config.toml
encoder_arch = "repvgg"
model = "image VQ-VAE"
dataset = "Sentinel-2 satellite tiles (TerraMesh)"
train_examples = 145000
image_size = 48
crop_scale_min = 1
horizontal_flip = true
translate = 0.06
color_jitter = 0.2
bottleneck = "vq"
downsampling_factor = 4
encoder_norm = "batchnorm"
encoder_activation = "silu"
encoder_depths = [3, 6, 6]
encoder_kernel_size = 3
encoder_stem = "deep"
encoder_widths = [80, 160, 320]
loss = "l1"
latent_channels = 4
decoder_norm = "groupnorm"
decoder_activation = "relu"
decoder_weight_standardization = false
decoder_widths = [48, 96, 192]
decoder_blocks_per_level = 3
decoder_block = "basic"
decoder_dropout = 0.1
decoder_attention = false
decoder_upsampling = "transposed_conv"
codebook_size = 1024
init = "lecun_normal"
residual_init = "none"
optimizer = "nadamw"
lr = 0.0037
beta1 = 0.95
beta2 = 0.95
eps = 1e-08
grad_clip = 3.0
cautious_weight_decay = true
ema_decay = 0.99
steps = 6700
batch_size = 128
epochs = 5.9
lr_schedule = "cosine"
final_lr_fraction = 0
warmup_steps = 200
weight_decay = 0.05
Rows from block 7 of the encoder of a small image VQ-VAE, named by matrix and row number. Rows with one number belong to one channel. Each number is 500 + 50 x the weight over its row's rms, rounded and kept within 0 to 999. All counts start at 0. Numbers have three digits each. After the name is the row's rms in percent of the matrix's.
After each channel's rows are labels from the 100 images, of 14976, where the channel reaches its highest value: "lies over" is the class under the peak; "strongest on" is what is common among them. Only what is clearly more common there than usual is listed. The data: Sentinel-2 satellite tiles (TerraMesh).
# c3: 3x3 conv (encoder.blocks.7.c3.weight, 160x160x3x3, each kernel summed), inputs 54-107
# c1: pointwise conv (encoder.blocks.7.c1.weight, 160x160x1x1), inputs 54-107

c3.18 089:548488525471494519541555516631440377471453460552451539526523616477462556581525490541612535574521536470543462402520527531440576493512571449522489530401520403524533
c1.18 101:527561581502541544530572526593537483532495476502500531542534772424427541480405536540489530571498468481475411535517552618533557584563539509547549524480524512522557
lies over: snow or ice
strongest on: snow or ice; main land cover: snow or ice

c3.80 092:432495436538450442447453441495592523500498503382497480472534513481497471506449383450395435551504461467501442525462497482548471440450518488531420491538429540481414
c1.80 124:547493579497528520619572523477509492531544541484511533536528546515471537471486412675476589529505601548542487468551484516532558544532555537526509529504504496507546
lies over: snow or ice
strongest on: snow or ice; main land cover: snow or ice

c3.21 090:476485422447435431453504444435517430670488517569407492454479468438534448574479523439590433569535445470540476503480463379415510418475480462493425510493552492523437
c1.21 101:545545588491483488572526674498460426565473515546498561517500604481486455531603470521547581569513602525487524396538492415502494560569575462464539493463485461459509
lies over: snow or ice
strongest on: snow or ice; main land cover: snow or ice

c3.13 073:500509511556452443530496495542442514495457446488521523562487533381480413450382505506574523652509462517560526429480563381515502477302440532471487574462469498572425
c1.13 092:511451465508549532530470554422500583515468409528484537546519529455459416530407536467587475563593562483580590485453516464449517494425521512620508484514527520565470
lies over: snow or ice
strongest on: snow or ice; main land cover: snow or ice

c3.156 079:476538468428524474461452469502493490428519468529571406490450435480482506558428546468583472486513469441347547545460516420499519451514463516505500435507561484329506
c1.156 088:427456479519474505452410488481454529568460503508444502540460445451488487551445536477504475472474499445481484415481448530469478480489526512536435426460584513542508
lies over: water
strongest on: snow or ice; clouds

c3.16 102:561530538449507571517510531538524499553484537452436491523547642456525390587450491538554518611542540542527426453552600547510616518474642516461499519423468459500569
c1.16 091:495501533423533575549452501502485510561556463533394525463546563491463420628570552523468538629518567527537463466531486504521501520453536502478451509324519429531553
lies over: snow or ice
strongest on: snow or ice; main land cover: snow or ice

c3.103 082:522505452504531462410465444525502421413502447521521471414601494543452545565488533460605452528407457502298491518531457502524510464542572556537534388447543469363526
c1.103 114:379461409546484427484476435522513546461506454512531508530513434492499552474505511440402436436488434519483528460366515493528470441552514477537344520540485509484467
lies over: water
strongest on: snow or ice; main land cover: snow or ice

c3.5 110:485507453418442446439458440506531456571495496492478497445533538433504463558433537427573440609482440464499470495455466421497559440396514475524408485457473489493398
c1.5 100:541529555525533554520509578494518442537479476513507533592516637477509461514484517543541528554563590513473415476530552516534571627492563473479552495468476451464516
lies over: snow or ice
strongest on: snow or ice; main land cover: snow or ice

c3.65 074:567516476474521464473507450490509369303477471438526454482653489463505536467361514471486463521441467522375465511563453511510553463471601534492510477519502507387508
c1.65 111:417475447505446467467467452497503494382496471517527454480511466462501511464462508432338455443465479510469548512407555493526520425519454497469451452612457506466510
lies over: snow or ice
strongest on: snow or ice; main land cover: snow or ice

c3.11 105:538487481513505511515543475545626483559501495469426501500591533504461463469454476532543500589540543547488456561563510518397561501548573593475486499503526515484583
c1.11 097:526480508497542547527534459457543464490457432506488575472571508550437470530538487551505553579431603594586543515568457508430555540517526572529491493539510484524605
lies over: snow or ice
strongest on: snow or ice; main land cover: snow or ice

c3.118 105:559560533411494498540559524553589492668585535505442529557536603440535492626533571531596537638581531518547474573514498458434593524435556449515467561466477474559466
c1.118 095:510532518530606402493578551478546529566527432551451498588610678510511493602569590582519495616585536529475447523477487559495530511497532472542499499481558489484487
lies over: snow or ice
strongest on: snow or ice; main land cover: snow or ice

c3.102 094:556449553463594569559534555557498452512462495479432505568514582489472472548533509557404564532560536524490457459609468571513519554419570530429530466468530473520576
c1.102 102:478505537498464474516527507459523500532571471396474411510415537399474545531389456508399490463524472469507476533470491530431522493506476492426498467502531492477494
lies over: snow or ice
strongest on: snow or ice; main land cover: snow or ice