From a checkpoint of a small image VQ-VAE: 5.9 epochs.
Rows from block 12 of the encoder of a small image VQ-VAE, named by matrix and row number. Rows with one number belong to one channel. Each number is 128 + 32 x the weight over its row's rms, rounded and kept within 0 to 255. All counts start at 0. Numbers have three digits each. After the name is the row's rms in percent of the matrix's.
After each channel's rows are labels from the 100 images, of 14976, where the channel reaches its highest value: "lies over" is the class under the peak; "colour at peak" is the nearest of a few named colours to the mean colour under the peak. Only what is clearly more common there than usual is listed. The data: Sentinel-2 satellite tiles (TerraMesh). In brackets: how many of the 100, against the usual share in percent.
# c3: 3x3 conv (encoder.blocks.12.c3.weight, 320x320x3x3, each kernel summed), inputs 160-319
# c1: pointwise conv (encoder.blocks.12.c1.weight, 320x320x1x1), inputs 160-319

c3.197 100:091103174127082116070116084151148168100119113130110179114117110117161100084160077121094089108115136129121094093109112157170109086128157131098123168111128091056106105141106136151084143118122099088104107123102117123124117118135156153088101129150068119145073147077095108104096128090122160067125055074085102111100128091133132047125116117125118090131159128106102123140107060098118160125122132131117183092126135104129126140127089121109081105100088102095058099113092095099156104102132098
c1.197 092:131157176089151156160187128142080178099174149130120190075078122169184147110115153133120115110124147148172130136167136134144154139149122176099085161148162174097111146180172165142149156095098143158118165106111161095148145135153150123080140135202168131129175174146109162170107139143132205156137080130082098120132119141201126169144172170110171176144183157103142136108126101171189105148147132127128192093130140147089125132148133161123176141147146130136144113158198160151151168173121187
lies over: snow or ice (78 vs 13.9)
colour at peak: white (100 vs 3.9)

c3.115 100:085082114106089110053119110136127165100112100142091134121126137088141113102127083121104117121120095115117135087067107099148095070097123118173093144134126069125104084132062061132090142128118077072103081118196079097054121114127168139189143120132074121106097118079101104085055129082128131081092119074178166076131124092141119101104073057118104119102133104162095104127119120080079125100116101126134088080123138074120104105111097113100093087107079097098109130081136102116120085092105070
c1.115 120:064113116117089109070142119140127115149105145123130098120102127115108113084137077141138106093145108084095156081097079118139113136112127093148157118125110086129117090095076108133090162126137081085115094122173098132120111121100141121176127125078081099126089098107092090086118118086127102060062130079156176144135138108075103080101066077120116107109170071167093130150102103076084100099115135146075101156138123097132093085107105121118090106122097089142106109096092114067098085083111042
lies over: water (70 vs 10.9)
colour at peak: black (100 vs 17)

c3.302 110:079093139124061119068062118093121116117127089097085128129098116084161117072142064130139089141130121134121118072086104131142116057118122106138089144138111059103103071110070085149103098116119075103130072124095123118121128134125102130153123123164091125122118106038116100084084125065127113079071079064142129112120124114113131096129096053126109115110143106118096110151101132065092135078127113134144111116127124078135143134099119040099101077139091122130112138082133113123119064069104108
c1.302 107:093101163145072141074104111103129063135112119026108103141089108089099137085132095116147108141133130155082149095102082120137116106147127087127126118153141094129111086085041130140125119123137088088148062144114114122139149123121086121159103121148081130117107085109104109107093105090115074070066107076157126126144107112090122116121086073152100114136142061122061114130085101099115122076108119108127113125135117109133158146137132060086113091153089123144091120104086093116092091118106128
lies over: water (67 vs 10.9)
colour at peak: black (100 vs 17)

c3.76 118:080122132119049074078090112161110143105114105089059137136121136078157115091115051107119106129128108138121114066095120104125099088129126125148106117129116056096140057123063097134123114125121075081125063130170101111119143093104137121168139115162078123153131097083130128091102125058122130066086097052140125092129116154124118095110108050125093116128104113154110115118096151061114113090145128120142062101111130075120126125100105105129138059127071116086108102098141107151114067068095112
c1.76 099:122114126124116122094102134146091145118074115099104078193118133068134087082111098100134093114127159099078114096116111087102101110149119130164193134106113113136133093137108116148106118161143076111173100140161114184143152099066163112191135087068080144128124086119139060087119122087120154091131153075161111084100126142119112085071100114156102111113116088159068141096096074086112112100085127106071074133129120098125100115108107117137119091146104102095072104106105110128123073078097094
lies over: water (61 vs 10.9)
colour at peak: black (100 vs 17)

c3.285 104:092121091125083088094017120124105118124087120116110118117109122070115083072086073140138108120125099144091115095155097129080119120142117132154127073134142076087140068102067111090101090117127085093119107125078126116150103129103109091129082119158109124138093124085151122061098111080109095072042094055147116163102128132105121117103108090121128086089088091148150123104096158088124102068150158118132066154134108068131118122095096054145125078066087130094119127097103101122118094091130053
c1.285 102:136113114097136083095060066097136105111112115081153131101071054121129113107098105104088114107000097103119129113121112130105132154109121111120125122131114118113096141101076142106143115080087120139139122000111124121078124100093104085133132106131110062129141082134098111127124074117045098137076147130142138128132081113113085110102112123000114104120123105137133031146092099118077132145116109136080077153139000113115123125105130110104095139127146107104103124130106129094135118116139103
lies over: clouds (39 vs 2.7)
colour at peak: grey (98 vs 26.9)

c3.152 106:094081123133060086068036116092107121107183095112104132122077131089146109085120048126156081132151110137116124067104119136126104086133111116146104130144116073106120072127074107134108098131135058095139080143111125121110145127129118109162097119165072138098126098093140108080095108064181113073068090068163127137121150125116111090149103116145112121096124126134061135130114138058110117059118111131150097134154135090114137123107117033124082053191078119132097147073132114116107085063092120
c1.152 082:071140108104118101102082178045103051124145089054094114101076078108097138096092113122206131118173085132107134103152075101113119097161129097105133110129087112105098132076065110120116086104140116096130090120130068098166139153160108084164074099121122130093116095123158141122100091149113067099061111125165083142163088146087057117120103107139118104127119096149062144112093136082104081084114103164140034104139116124097123141120147012098121118182101123125162149125076102071087132099073119
lies over: water (68 vs 10.9)
colour at peak: black (100 vs 17)

c3.133 112:074126138115082098096069107095126120133085081059105139139119113097122090092124091139141096144112065130111130071118134120111089108126132119100110123112121071081125054099045099088100120111112115094106090108047076107126086129120107136116080146118099112158097148055107130098105127077105105076098057094127115130098122101067123070079122085113104107101111058129176108103060126067155116111159130127158076100110108096125123087096103113126152084058088109108116131101107081149128078087122102
c1.133 106:192093142111174162142105102161123126136126132093147152134093082140129139164131205120140214118094133106117124163108164107121117130131149119111105115102153181188109184241154193122136130104099186142120148104133121094144159130139105156112151115118134119153131155170091108167135100182105174165126133141126131145154121137183100131127161145090125130160131126110135125113136107190117129175142133144107135102124099226108125155130180179129150188144186109121119136143131166108142173212148164
lies over: crops (37 vs 17.3); bare ground (34 vs 4.8)
colour at peak: pink (100 vs 9.1)

c3.7 121:179147120118193179167164154139118134138148163146160139104133117162120152143120212135159168153118141136153102173143158122087135161126137153142130099141148186135135204147155153127163142120125177147136187117120180137137145133103129115132145132150163126147155122176144134190144122176113163190129182171137132142166116157128136187162189186119119175165093137140164123115172165192141111158160154144119099147146117179145129143136162164137172179170194134120146120121140183135121202164124156
c1.7 106:053123130097077076068061127030145057162088088054106141117124138104105123121145090122136086148119138098126079094121095149106132079122130141196145096142124084099109076105120127121140106116121110128121108099056102106117066120116122139130131125206106121152115141068135106109140113089102112099048102061159128109096104037042110116086138117103120090106106117136107120142101142078099155050133127181105106124125097103115122149137114129119117077113117115145130140097115096091141077091119109
lies over: clouds (54 vs 2.7)
colour at peak: grey (84 vs 26.9)

c3.100 116:160131114120152140187162138148106186124176138136117113106129124114206157186074198130169164161134106138153148158145175124086144184115107156125122094134135162138144167126169097093164118133116183154106155115110165113129169122135126107149120118139181122136145136164181147159136139150119173187165151179154122139140123171163136211150148162121172166141130158144140119112191175172130108163140151090168132106121119174130117123133149154147190164151168155122163130134141193148107153146136132
c1.100 098:092114133133102126149070075058133122135104123106047134110113099089195098132083094140100089123130070079108120098088153104109085115092114104114132131117125118158144096088070136082090071135125103103056093079069088107105092099154074122135045107110099077122124117095180090113098154088082091111135093114132102113137107162145093086118135098105130113131086125119056107120123131084059132111122142131134143076159092102133114085155100113146121091112088130092072106114109093157100126102157108
lies over: bare ground (33 vs 4.8)
colour at peak: pink (67 vs 9.1)

c3.211 112:074100132128062084108080122105153166155111127095110143120146145084171077126116067129152075127128103144077107069121111113109106089117133113103109093136129070067150072117106136092095134132142090123128102134095094106139095150131169142134074123152109137115112110067174127070084130057126090098096071101156162145075127097103078069098120103121138095097095134144168133124100127066147162083153142150145083120149121103118124109140067125148104041093061131138124162129148086125138062046152110
c1.211 088:117102129101144110089079080051133113128123090044105151114106114072143099125130107038045123089058061064118153159106129043127103072067121095069112149117110138135102109133122122084075124086145132172128109107073105103079136086117094131112067034148071102095099089080174061139127049107095133125126118136128160119119101051104093093115106130089086144110169149134097123150148127130139165102083098136064107125081135140071137107104094154109082140119111107149101141141117087063113121148114149
lies over: clouds (36 vs 2.7)
colour at peak: grey (91 vs 26.9)

c3.290 079:143151151079144164110164125146122178089138141117144133152096071149175110150137146104113096092073133097134117141180162103133135125116135122156107174080094149154100164148118119177153179069085133114083137078118123098063142120122127119089131140100108080129106178151042102157106103145043202134153102131093097092109061126115155093135158144075152128128168153090072076096129102143122092166132144084100178091051080158123096129120134142087127151124147052130092104143137114102098143141108147
c1.290 095:122162121091153148108183169062092134072123127127175132176094077145162102122108142102137086096098154131134092129156104098117120086156128112148103142120108128111129171171131117159219147076109108165120142118154114117104161133129123118111129120114117097140135154138095163158097118143016201133139145116108095128117039110083149174164124144102155133114145131120100097101180128133126098107177155088123157110104103107094120142025180171075163142144145110133147110104129193088110106118119141
lies over: snow or ice (75 vs 13.9)
colour at peak: white (100 vs 3.9)

c3.20 107:086109112127093074064034123137122155114122112131086089063087124046128109039124086090148112122133145109080136093137110112115107150130062123147158124106137082128133088106101120089067121132125078069132092125088126131148126118102144113137067077135094136069089101105118098060102112088126123066065084059149148136101119126122130106121077114133130095086124108132070134138132140090117135085081122120106094107103133089108120107112107084132104060173076147068097092067149127082121095069126108
c1.20 096:129153117115122102103088134099120084092116114098095116037100142087129073059113113119128111118165207142076103138129080162116123099130106122161146116135085098095129144083116124091083131135117097108096107112066121119162121114039098112120118066133115135089102125114116092125043110086132111078063101093113182105109137123105124101147076108141155088098086094130038140114139153102104128104119094135096082121134120104102131083086105098124115082151099069052111044083131112029117109119113065
lies over: trees (43 vs 20.3)
colour at peak: black (68 vs 17)

c3.279 112:073101122121056118053091136101123118121150111116083144129099127076149120071137063124135098134142123129123121066090099130145111054108128102140079136157133052087134076105069078145117107129124066094135080133143108115110135134113129128166124112158096126117111115073135112082087123066147113074062100067150151105126136129122135124141080037135119113102133117124101110144096158071109127092133132132145119118133136092123129121083117052128115070116083118118113143076128116118121061073101097
c1.279 113:093111130120077124064115121133108069106150160091114111117103132095092113078152093133141111097145120128100140099113077134140127108146130076152118141122127077116137098082062092138080130126129067086118078153134090131132115115097117101161097096145077131126055094092128084088093098080133113060063117078152145117119137150121098106134072064119113102112160081140072138127085116103108113122136123132122118135137141117153106137108106076159116082125068087142080112066095096076108083090087067
lies over: water (62 vs 10.9)
colour at peak: black (100 vs 17)

c3.143 089:084075121113094125091121090101119164060140060144117147155058141121176110137133097138105112123126055118139118099083135112156086085076122144092086151124127081145107098120074048094111110134130103099112100133111100097031095095170125151119102138152073122094134125095124126107086164087135140102121093092132110086143124101142108108142105068128093139116110135109073119117120140095116115097115110155156128117118141112119118094119110010113101091069099115116118119079121108150119090101098105
c1.143 086:121097105101108120135159071136115116116111082139108150144038144171131099143134108144131110098147095084113184104068117081160128088102130130026109192122165106157121120120098089069098151122133130104113140112042119137109115111130099145083083145105069086085123081106096111152090132097172120145111099109114130169115121115125064101180087096137078144132124135110054117088107136136150129096125122197107108133126142124137124075169113014121087107040148135122110063133088149107103087122109082
lies over: trees (48 vs 20.3)
colour at peak: black (100 vs 17)

c3.203 099:093071135120095100095102097077127119071141070104097151121066131101133110113134097135122100139137079138125108097091116130168094096078134129099081135139103088114119092105095059119112086132128103105117094132095116095061069121218093143127094141155091122093122146103105171101120173094150118097126086094137075114120133127111123102140112072137119118112120112119079123124095143092128104098126108136182101113115139105111141104122113000110100098059104127106118145126117118160121092097139113
c1.203 098:104129142135115114116120115075136101134126111109112136109075121145099110128135089129119109128126089109121161107122103094182116102126160111061090138141096081137099082086113111121109097133127112112112089135022092124117062145211075189105117141102091111101147109110107134138113171090103133112130094115137085130137115112093092105146116043133122114133125117125072116109078139105098146148088132172130098142133136131165111115106124065112123117002105114136120131135096092113097113100137101
lies over: trees (58 vs 20.3)
colour at peak: black (76 vs 17)

c3.16 076:137204175133154151168152160167095192113165167111101225108120133146114145144120147122200152193137132194151071138171115170185120138132170123035089116126109144120144159161154186064162202137129142160112169136065135094157159213161164087074112129171189133163133208145140193140142167151152190138158123151113115165134162136151183147172126169139193121142123130094201137131121154157204116151178173128175132097128143146122172173145153108140170144143150125141144118172110142158136122152181138
c1.16 103:103140152160126152166113086089119142140139126096090206139105174165136127129128140128135082157129100133182062128116131145158087123114149141058124170125122135100159125138123146050144123131142123213097138109059093091101137142140131135103087135163143129177160162116148170134119140122168219131118106135135096115116146100020111133171128146148124134136090139116141140212173092124157164086163118146115108087162149108082227106112145102120185126135125154173145121130165168152137121123153148
lies over: snow or ice (88 vs 13.9)
colour at peak: white (100 vs 3.9)

c3.65 138:126140186072127134122152165134143143117124155178133203158113037131117135132162132122179140166029174186134072120135114109177128121117148120154110171107119130121091138157139135182130157044040135136089140031160133117044121182149148140090121125114146045149121145124108156130127152128073150126141121127097102058139051126157177131139135140042176124144134118097123041141122132136138161139117137160145152105088065133140120138121137125083123133122135116126123121144096129130142126144189126
c1.65 106:128169134114117148173153168143110182142132164203150255161108101163127122146127125138158109169093197156212091131166136148155156128151142098150131162119146132121134150139127125187183166108098141204151217111175131174122167175118191113105114137171168089157159166122217148154099145124100153146161119159103132137133105137132214185169150153119143178148117159102178087144181158141178130109144194134180166170128117144150151131080141124143165120144144136135160115117147181128133120127150162
lies over: snow or ice (87 vs 13.9)
colour at peak: white (100 vs 3.9)

c3.33 105:189155114098170139189156125132123172080164122145147137139107102133180132157109194112114185118113079107163172183148168107098158139124104134126123116114107180168129188140137121095170161103108187151091178108137148104124169112113132100109136118131172104129124141188123119155147105173113166152158175182124121121102122167180144163149140171094154134115147183119130105100182149189124100176124149115145135102109106180120118129124146136118176176161178125141145118123144169142106160168099141
c1.33 092:184141110111149181150137090060162166057144107153152162129107100189179159164149215125116132108106095138141094129128140103174123145096152137138114133134166145089116151155141172118152167098090182141131167094100165105092126117095133108084139130144106087127153144186124110185127111168080195145134100154084109096109057131153113161153187158128138179173080138101135102092152130141114122125121131135141169095150111155094101150175150153091186160145195169122115119140166151140169169154150156
lies over: snow or ice (94 vs 13.9)
colour at peak: white (100 vs 3.9)

c3.317 109:061114102125111069124035112147118172122097115147112103087102125097130110065130087112119086127128151121109126073152123137118127140124088135198134128136139058124113060124114142101099116128129084123145079122136149157138140128085184106148097094114100134084124108066123086110090103050133118111059110086159163144085129117130130096117119110129145117086126120144071132154120143070146136030105125121127121165151128061138135112116117107119082074145108143099120098095167135094115084061132123
c1.317 073:134113112119119111127059079138070112076111069110080119027079110127165130140140088108073116146077165191114085138155138150135079102115104103167111132167075089108137106113129132097145095136111133146142140098070114122053106140058110062119096063153115129131128105130131107122081146080175122125081150107171177149189108109099145130127163080092134130140090151164084122176109149134147108094130135141157072142158104091132203100124141129082119131146157110060131018105143131104091128104136106
lies over: clouds (42 vs 2.7)
colour at peak: brown (91 vs 37.8)

c3.191 115:135118112128122133148097103217127229106124181197125163115088128141162090120133118136155114097120084125149142139113168134130123121125130205106130133121128139144115117204140115093139138132111126145083165127096132096114156110078173128124132122117130122143158069122083134115120121118135240129117113153142114126088114122171111139150111155120123148099092206120071121134210118125152140102138109134128130086129153144156115096144088112109130124161117159142123114092208162143135122134102152
c1.191 090:114147120145105084119096148141104162123128120141138192120068125142142062079148068186175084138141125148139125129140092171132125074116162157113118137116141095098098095143121124077117194148082094115089110142092138083137130137087139106165116162152116121177104069115088145079094092082138174074079062102137200146040143091147138133133112152132135133087123155120083102201158150121158153114152144102116132163188168087169151128099101093103126070152060155131105140035158135079126084117117140
lies over: water (56 vs 10.9)
colour at peak: black (81 vs 17)

c3.47 093:159161149146168174168157126182144181055128172184142150191117125187172153174135173138134171137112099141181143156114152125152143179156132142083113151131147167139109173171170159135165145125110174137081183122161165130080126141134142140120126137106156117148164056146052153159156160180125163157165137165096135116144112129170127181164131162107125170164166183111082109117160116181144153159142133142148166105088138159153090151139169119101186176133172176140160129173145162144128153182145157
c1.47 094:125164162184105075114130122167164150101116123152143156213134192124108108087162112120134094170120123169095086079160122159195076118129170081140172163118150099105146116115126135141112082172156096139174120156175092147082089126161172144224049129053094209195127048110061131129082164131177127120104104081211208190139164067101170139136104123164120117140104126194096128178121133133144178088112153154127111178182170108124165067104121111129122088161099151101145129116130138151113117105137120
lies over: trees (44 vs 20.3)
colour at peak: black (98 vs 17)

c3.217 114:070126112127068079080065132122134157113117099136092097095116138068131105039109055128142102127134095138097142076127125119104126145117098131170160113121156072106138064098060092091085123143124059073109059123151101125126125120109162121161086112122084136120097107089131131065088113067131124064075080028166138137101127116113125108108082117126155097085127111162124129120126136058097133067109136121134117110124139053134109093115103113139111049158067137092119116104126118132120087069132087
c1.217 091:106134096148115117128098052053137095072124122107045136087091141099139104081145118154091128128118091135150103120096135160099104176101162061124125160111116114133110118093117129012149106146120104126047116115102111060118123053107080088126070116128108141126143120113131123122077105118102109139094089107163142104113149135089098119102137078139125131130128134143055145146129120117031136091139115151129113027132133108133095072123148131156115129135080112064125084143117128114142124126105143
lies over: snow or ice (52 vs 13.9)
colour at peak: grey (73 vs 26.9)

c3.253 101:080120136127074107100089140147128143107049114092083087163105103102113116116137067130128083134100115124119119069087130136137102112130114122110127137131126062126099065079093106140107107108095089100087045110087108133123097128126096136116115123075093109141130109068073130103089151078064121094106097079088111121121087071094125096086105075105115127132122087096091105133099126058107140056132107131134138101082125058129114097140108082095126087069093135108124118123144109141126081082116116
c1.253 117:088118146152086136086161124132120129148105119097149116161093126096084107083148064139143089116109146136102117075111108175140130102105138095134118145128125076090104058108054093156096141089105070077109030131112069141139161123120100118191125125100103129150104123108116134096105144088120108060075091025134167150100140101100125107147103146124133100114135030138123141133119134070090112048162138124134177159150162099174162091119113056125136070124080135116138124121145074151139060078108119
lies over: water (44 vs 10.9)
colour at peak: black (100 vs 17)

c3.153 078:138176159114163149174171177230126210116131164085167222118147120151144106193116146145153130149122149115157074150125150169176100129132158153136095109089123153133108167179158196119194199118121133144101175115102133117107173180190150113100143152121204124142123168133133158129141173145125197123166159171123115130077127142130140165133115156112226119098116172099168118119150134148195123142165119132131151120131117168128121147116141180109161150130135098180145138156162156160130110157176149
c1.153 103:084149164126111146151133149126075104138098153041139198127140089181078154136127103119141056181120141159125043129085107127147079077169154218129122131053083124119097122157129151108145183086102110154146106082065106113086154152162095108125154129115107095141124136127148129113121164105049195095118124090116127127117072068035133108155118132100138115142083082106127110138173065090183120093125140125147126149111111113115151142143113186109136092074100120146151075128104172163139104134164123
lies over: snow or ice (88 vs 13.9)
colour at peak: white (100 vs 3.9)

c3.39 090:085124114104105101095129153069119097091085067109115117135097136116124122124123098129131110126119094119131131096073105111153087101093122105186110151112129086142087100102087031139109100126111103090100097115178078115038047105159134130133129113095088114114121096045088145106080141092130116100101130092115159061137108029101105109077104051113110130128121108127083104113108135100051115111106113131134126101119136088108101093119111083087103093054107100098131119087107107137116097100102102
c1.39 098:086164094115112110125163113093108107118107112099135106091104128122104088111112105152122099069136111093118117096094115125142078105142171092197112163106139088144098127079118077116093144139126096098107106120152104130115064051094120091120129101078104123119121090129093104122130092097090103113103142081091115147117116056098051117111107072128101133127111096133078123118101152119068116113138126115105120146139143070135077064135095081097107114024120117127138056093098096106097112109071111
lies over: trees (43 vs 20.3)
colour at peak: black (100 vs 17)

c3.86 081:146173158090141148134162081150121186039140124123144255113126082152149120114126144110124142131092097145126092136141138147161102110102172114083103165095087147124109163135136141098126219091083135103072160091153130084080132096123186105074116130150115087185082196150101121145133114141114187125139113128089103109127112143173140103138137158090151102150139157092136085128121114146114128165175164114124169074080118153159088129151122149100135153141145061126096079153118109142094159149120109
c1.86 097:138178139102129140128123099109076179102136119117093255091117098188170125123105092126161129148095078180181096124142148140130138160090132157084095154144165115110105143168139161118144158112080107209113139094127127100113109111119151159052122125158130109139177197148150157210157136131048176142165075118115123099135086127131118141141155155088148206171122153096191092152134144144160129137132153150199160109104117117111115117122134140100182119135159187149172138117171160187157143138136161
lies over: snow or ice (84 vs 13.9)
colour at peak: white (100 vs 3.9)

c3.259 093:089122124131098107107116153125124117142026114096054064140112112097100118102116096125120096120103167118119122100110103125127123098161092145104130113122129089116103098092102107148112058119102111120094093119054130134137055138118086128050100118075116114111122109044087130109092138087086116103095098101026018123112092032118126104024099075105145116126121109069157116111104118093093137096134088123122137102087120096120110133128111096105115104063110129114126113115120118126146100103120113
c1.259 110:079137117140073123071121164084131059123110076088085097122120133082074126083124085130142063123129143128115121059128076165134136099123120122108117142121095067083111069062101094109113105138132086117103078119084082098127121142130087097118056147102098131119110107074090121123063130075133084106078063070100119129150104084107138126116089048100164108130121088105129133142073127037089127072139125128112115107143127076147136131094142087116115095153100141095120098098124102121118075086124102
lies over: water (60 vs 10.9)
colour at peak: black (100 vs 17)

c3.179 107:186143128129195171150155079178109139131129197183110163129115107158170148167114200092071182099112116117166116182173119110125154147160138123114115123134120177154146212173154150120159164117128192141112180138182161111174145114100102119100107109141158120170139060162145106177165108197089104170142122168092100126172101170144120179142124145124100155135144168102144129130145148204134112169175126106095131134108111191107129155086168106139191192145186125162122111136120146082124151194102143
c1.179 103:075159129136104072134106116052120105128097129144123123120180118137148117125126069103065103119106182115137069078130085131125116076137119092156149141094124098102168081153073081142161064111137072102132096147166057122121122117093135140181141106123091172157147035112120094082117105089107105122106117084159104082120113098080133125124071116130125119123124128162115140135124123117107111057147128041098042119142138083099143127017136117141113083146101106134132118098117100119080079097113108
lies over: water (70 vs 10.9)
colour at peak: black (100 vs 17)

c3.277 135:071131126125062100072073098120134101148106126065082123126108118094122104090131068126083098119127149113112130067090095118129128093131137124111119130139138063085141070073067077125103143126118084111107070135109106114130094140125082140104110127145110116137100124104136114093097136074093089081091076076077102112102113118081137095077090054123118104114126082081153131131078138067107135071152111129114123124102127082136119130114100084132143078090079121110107133114100095119136069070126095
c1.277 134:082120133134089118050125078147133101130094168085106112114107099089109101077114098145126118094124142115069136098073056145128125127126151075139135129129109101100121096148048092129075123119111090091128092146165059121120093116113118108170091139120085119178086109115122093088115125084113115077071086056119107120085125131086126058088066092123124096118131083132114139127128109080094118088137117124081126137131135118155127106118087085146121071137087086119089112084091095066115094078091046
lies over: water (67 vs 10.9)
colour at peak: black (100 vs 17)

c3.185 118:077129112133082102074026138093130126134096097109081116115123126070151102121073077136127097108123092129078124086149114117094119136132108143154131076130146072088139070081068102086100089122129088091119071120061114117144076108132100121131066131138093127128102123062167128077097119074114104078112080044140139158099127123081113117092108082121143100103109088131129128124089153080113126061131147116142098141122113074142120118108097062145109074048087145109121132104104097134124090087133080
c1.185 098:113143117135093121128088032083138109116094069114123141101072123110122135146118133147026118113049028099107141095087128119129093146067138083094114123115120122117085143111101145037113093107130107124070104035111113085100105030130136101110054131084100108170102096117116083138082121103085110118114092108132130117155105111152077093101108116075067119135138095103104080175090087086079145124122140117086105105145029084128120097142111110079092117114121100101106090081138106118127144109129113
lies over: crops (40 vs 17.3)
colour at peak: grey (65 vs 26.9); pink (33 vs 9.1)

c3.267 087:136152168113163183151144114199129232090155158143148163132098098199177126154147145133107112103100087141162158154165155130161112151145130175110115155122154164153111175174156184121175176096105152176112192113135148116111167106137170143100142136145155101130170139142077133147164131151106199143120138162104121143118106138168118124171140175098142142128136210110090105113181116169157153166127157123130175111070116173169091166148134147111153155143139127151125116136147173119132161158119175
c1.267 111:127129147084118154141145127123103162078137133122132154142015057190168151145112139116119066154081072151146095126141106116151083098128129180091115133146125136098126131156153111109158136060080123147103105071142130108094126145133144129105123102171150084139152142119088185133122125123001174136095107131086132093105047088147121171134115136064141131117117128115137079131148168150168133129118152122173114141078092113125109136133180132091182112131129200154199089151186125117131106104116119
lies over: snow or ice (89 vs 13.9)
colour at peak: white (100 vs 3.9)

c3.178 097:071139112129069085066085094101123091137114092085128181066111139107126104114145079112098084129147089125104112074121093123143121060118142114148088150149088076063131075076080086121104111139144084140152087144138109109118097118116107129138114124179068140130089127102149123092115115075140094079103039092135087099110143126093110097070099039149126093102119088125119141145066142080157122091143118137148067145153134091117153095090100082124104085087074102154088128106132091126121086093108097
c1.178 089:113103134143081092093118157101140120127091139065125116126102140113093128124112114103100097135138101143087149098096123077139145074151100089110114114097103098115116097101088108135112109156119110135156111133119054134082050139121063128126147116072099126068115111109150094104075120101105095080171068084138089073126141121088090116079106040139116111111099123126084137109107089110113109105098094154115074125117113099150134124114137077097101116049093100138107106103095092109115101087100088
lies over: trees (57 vs 20.3)
colour at peak: black (99 vs 17)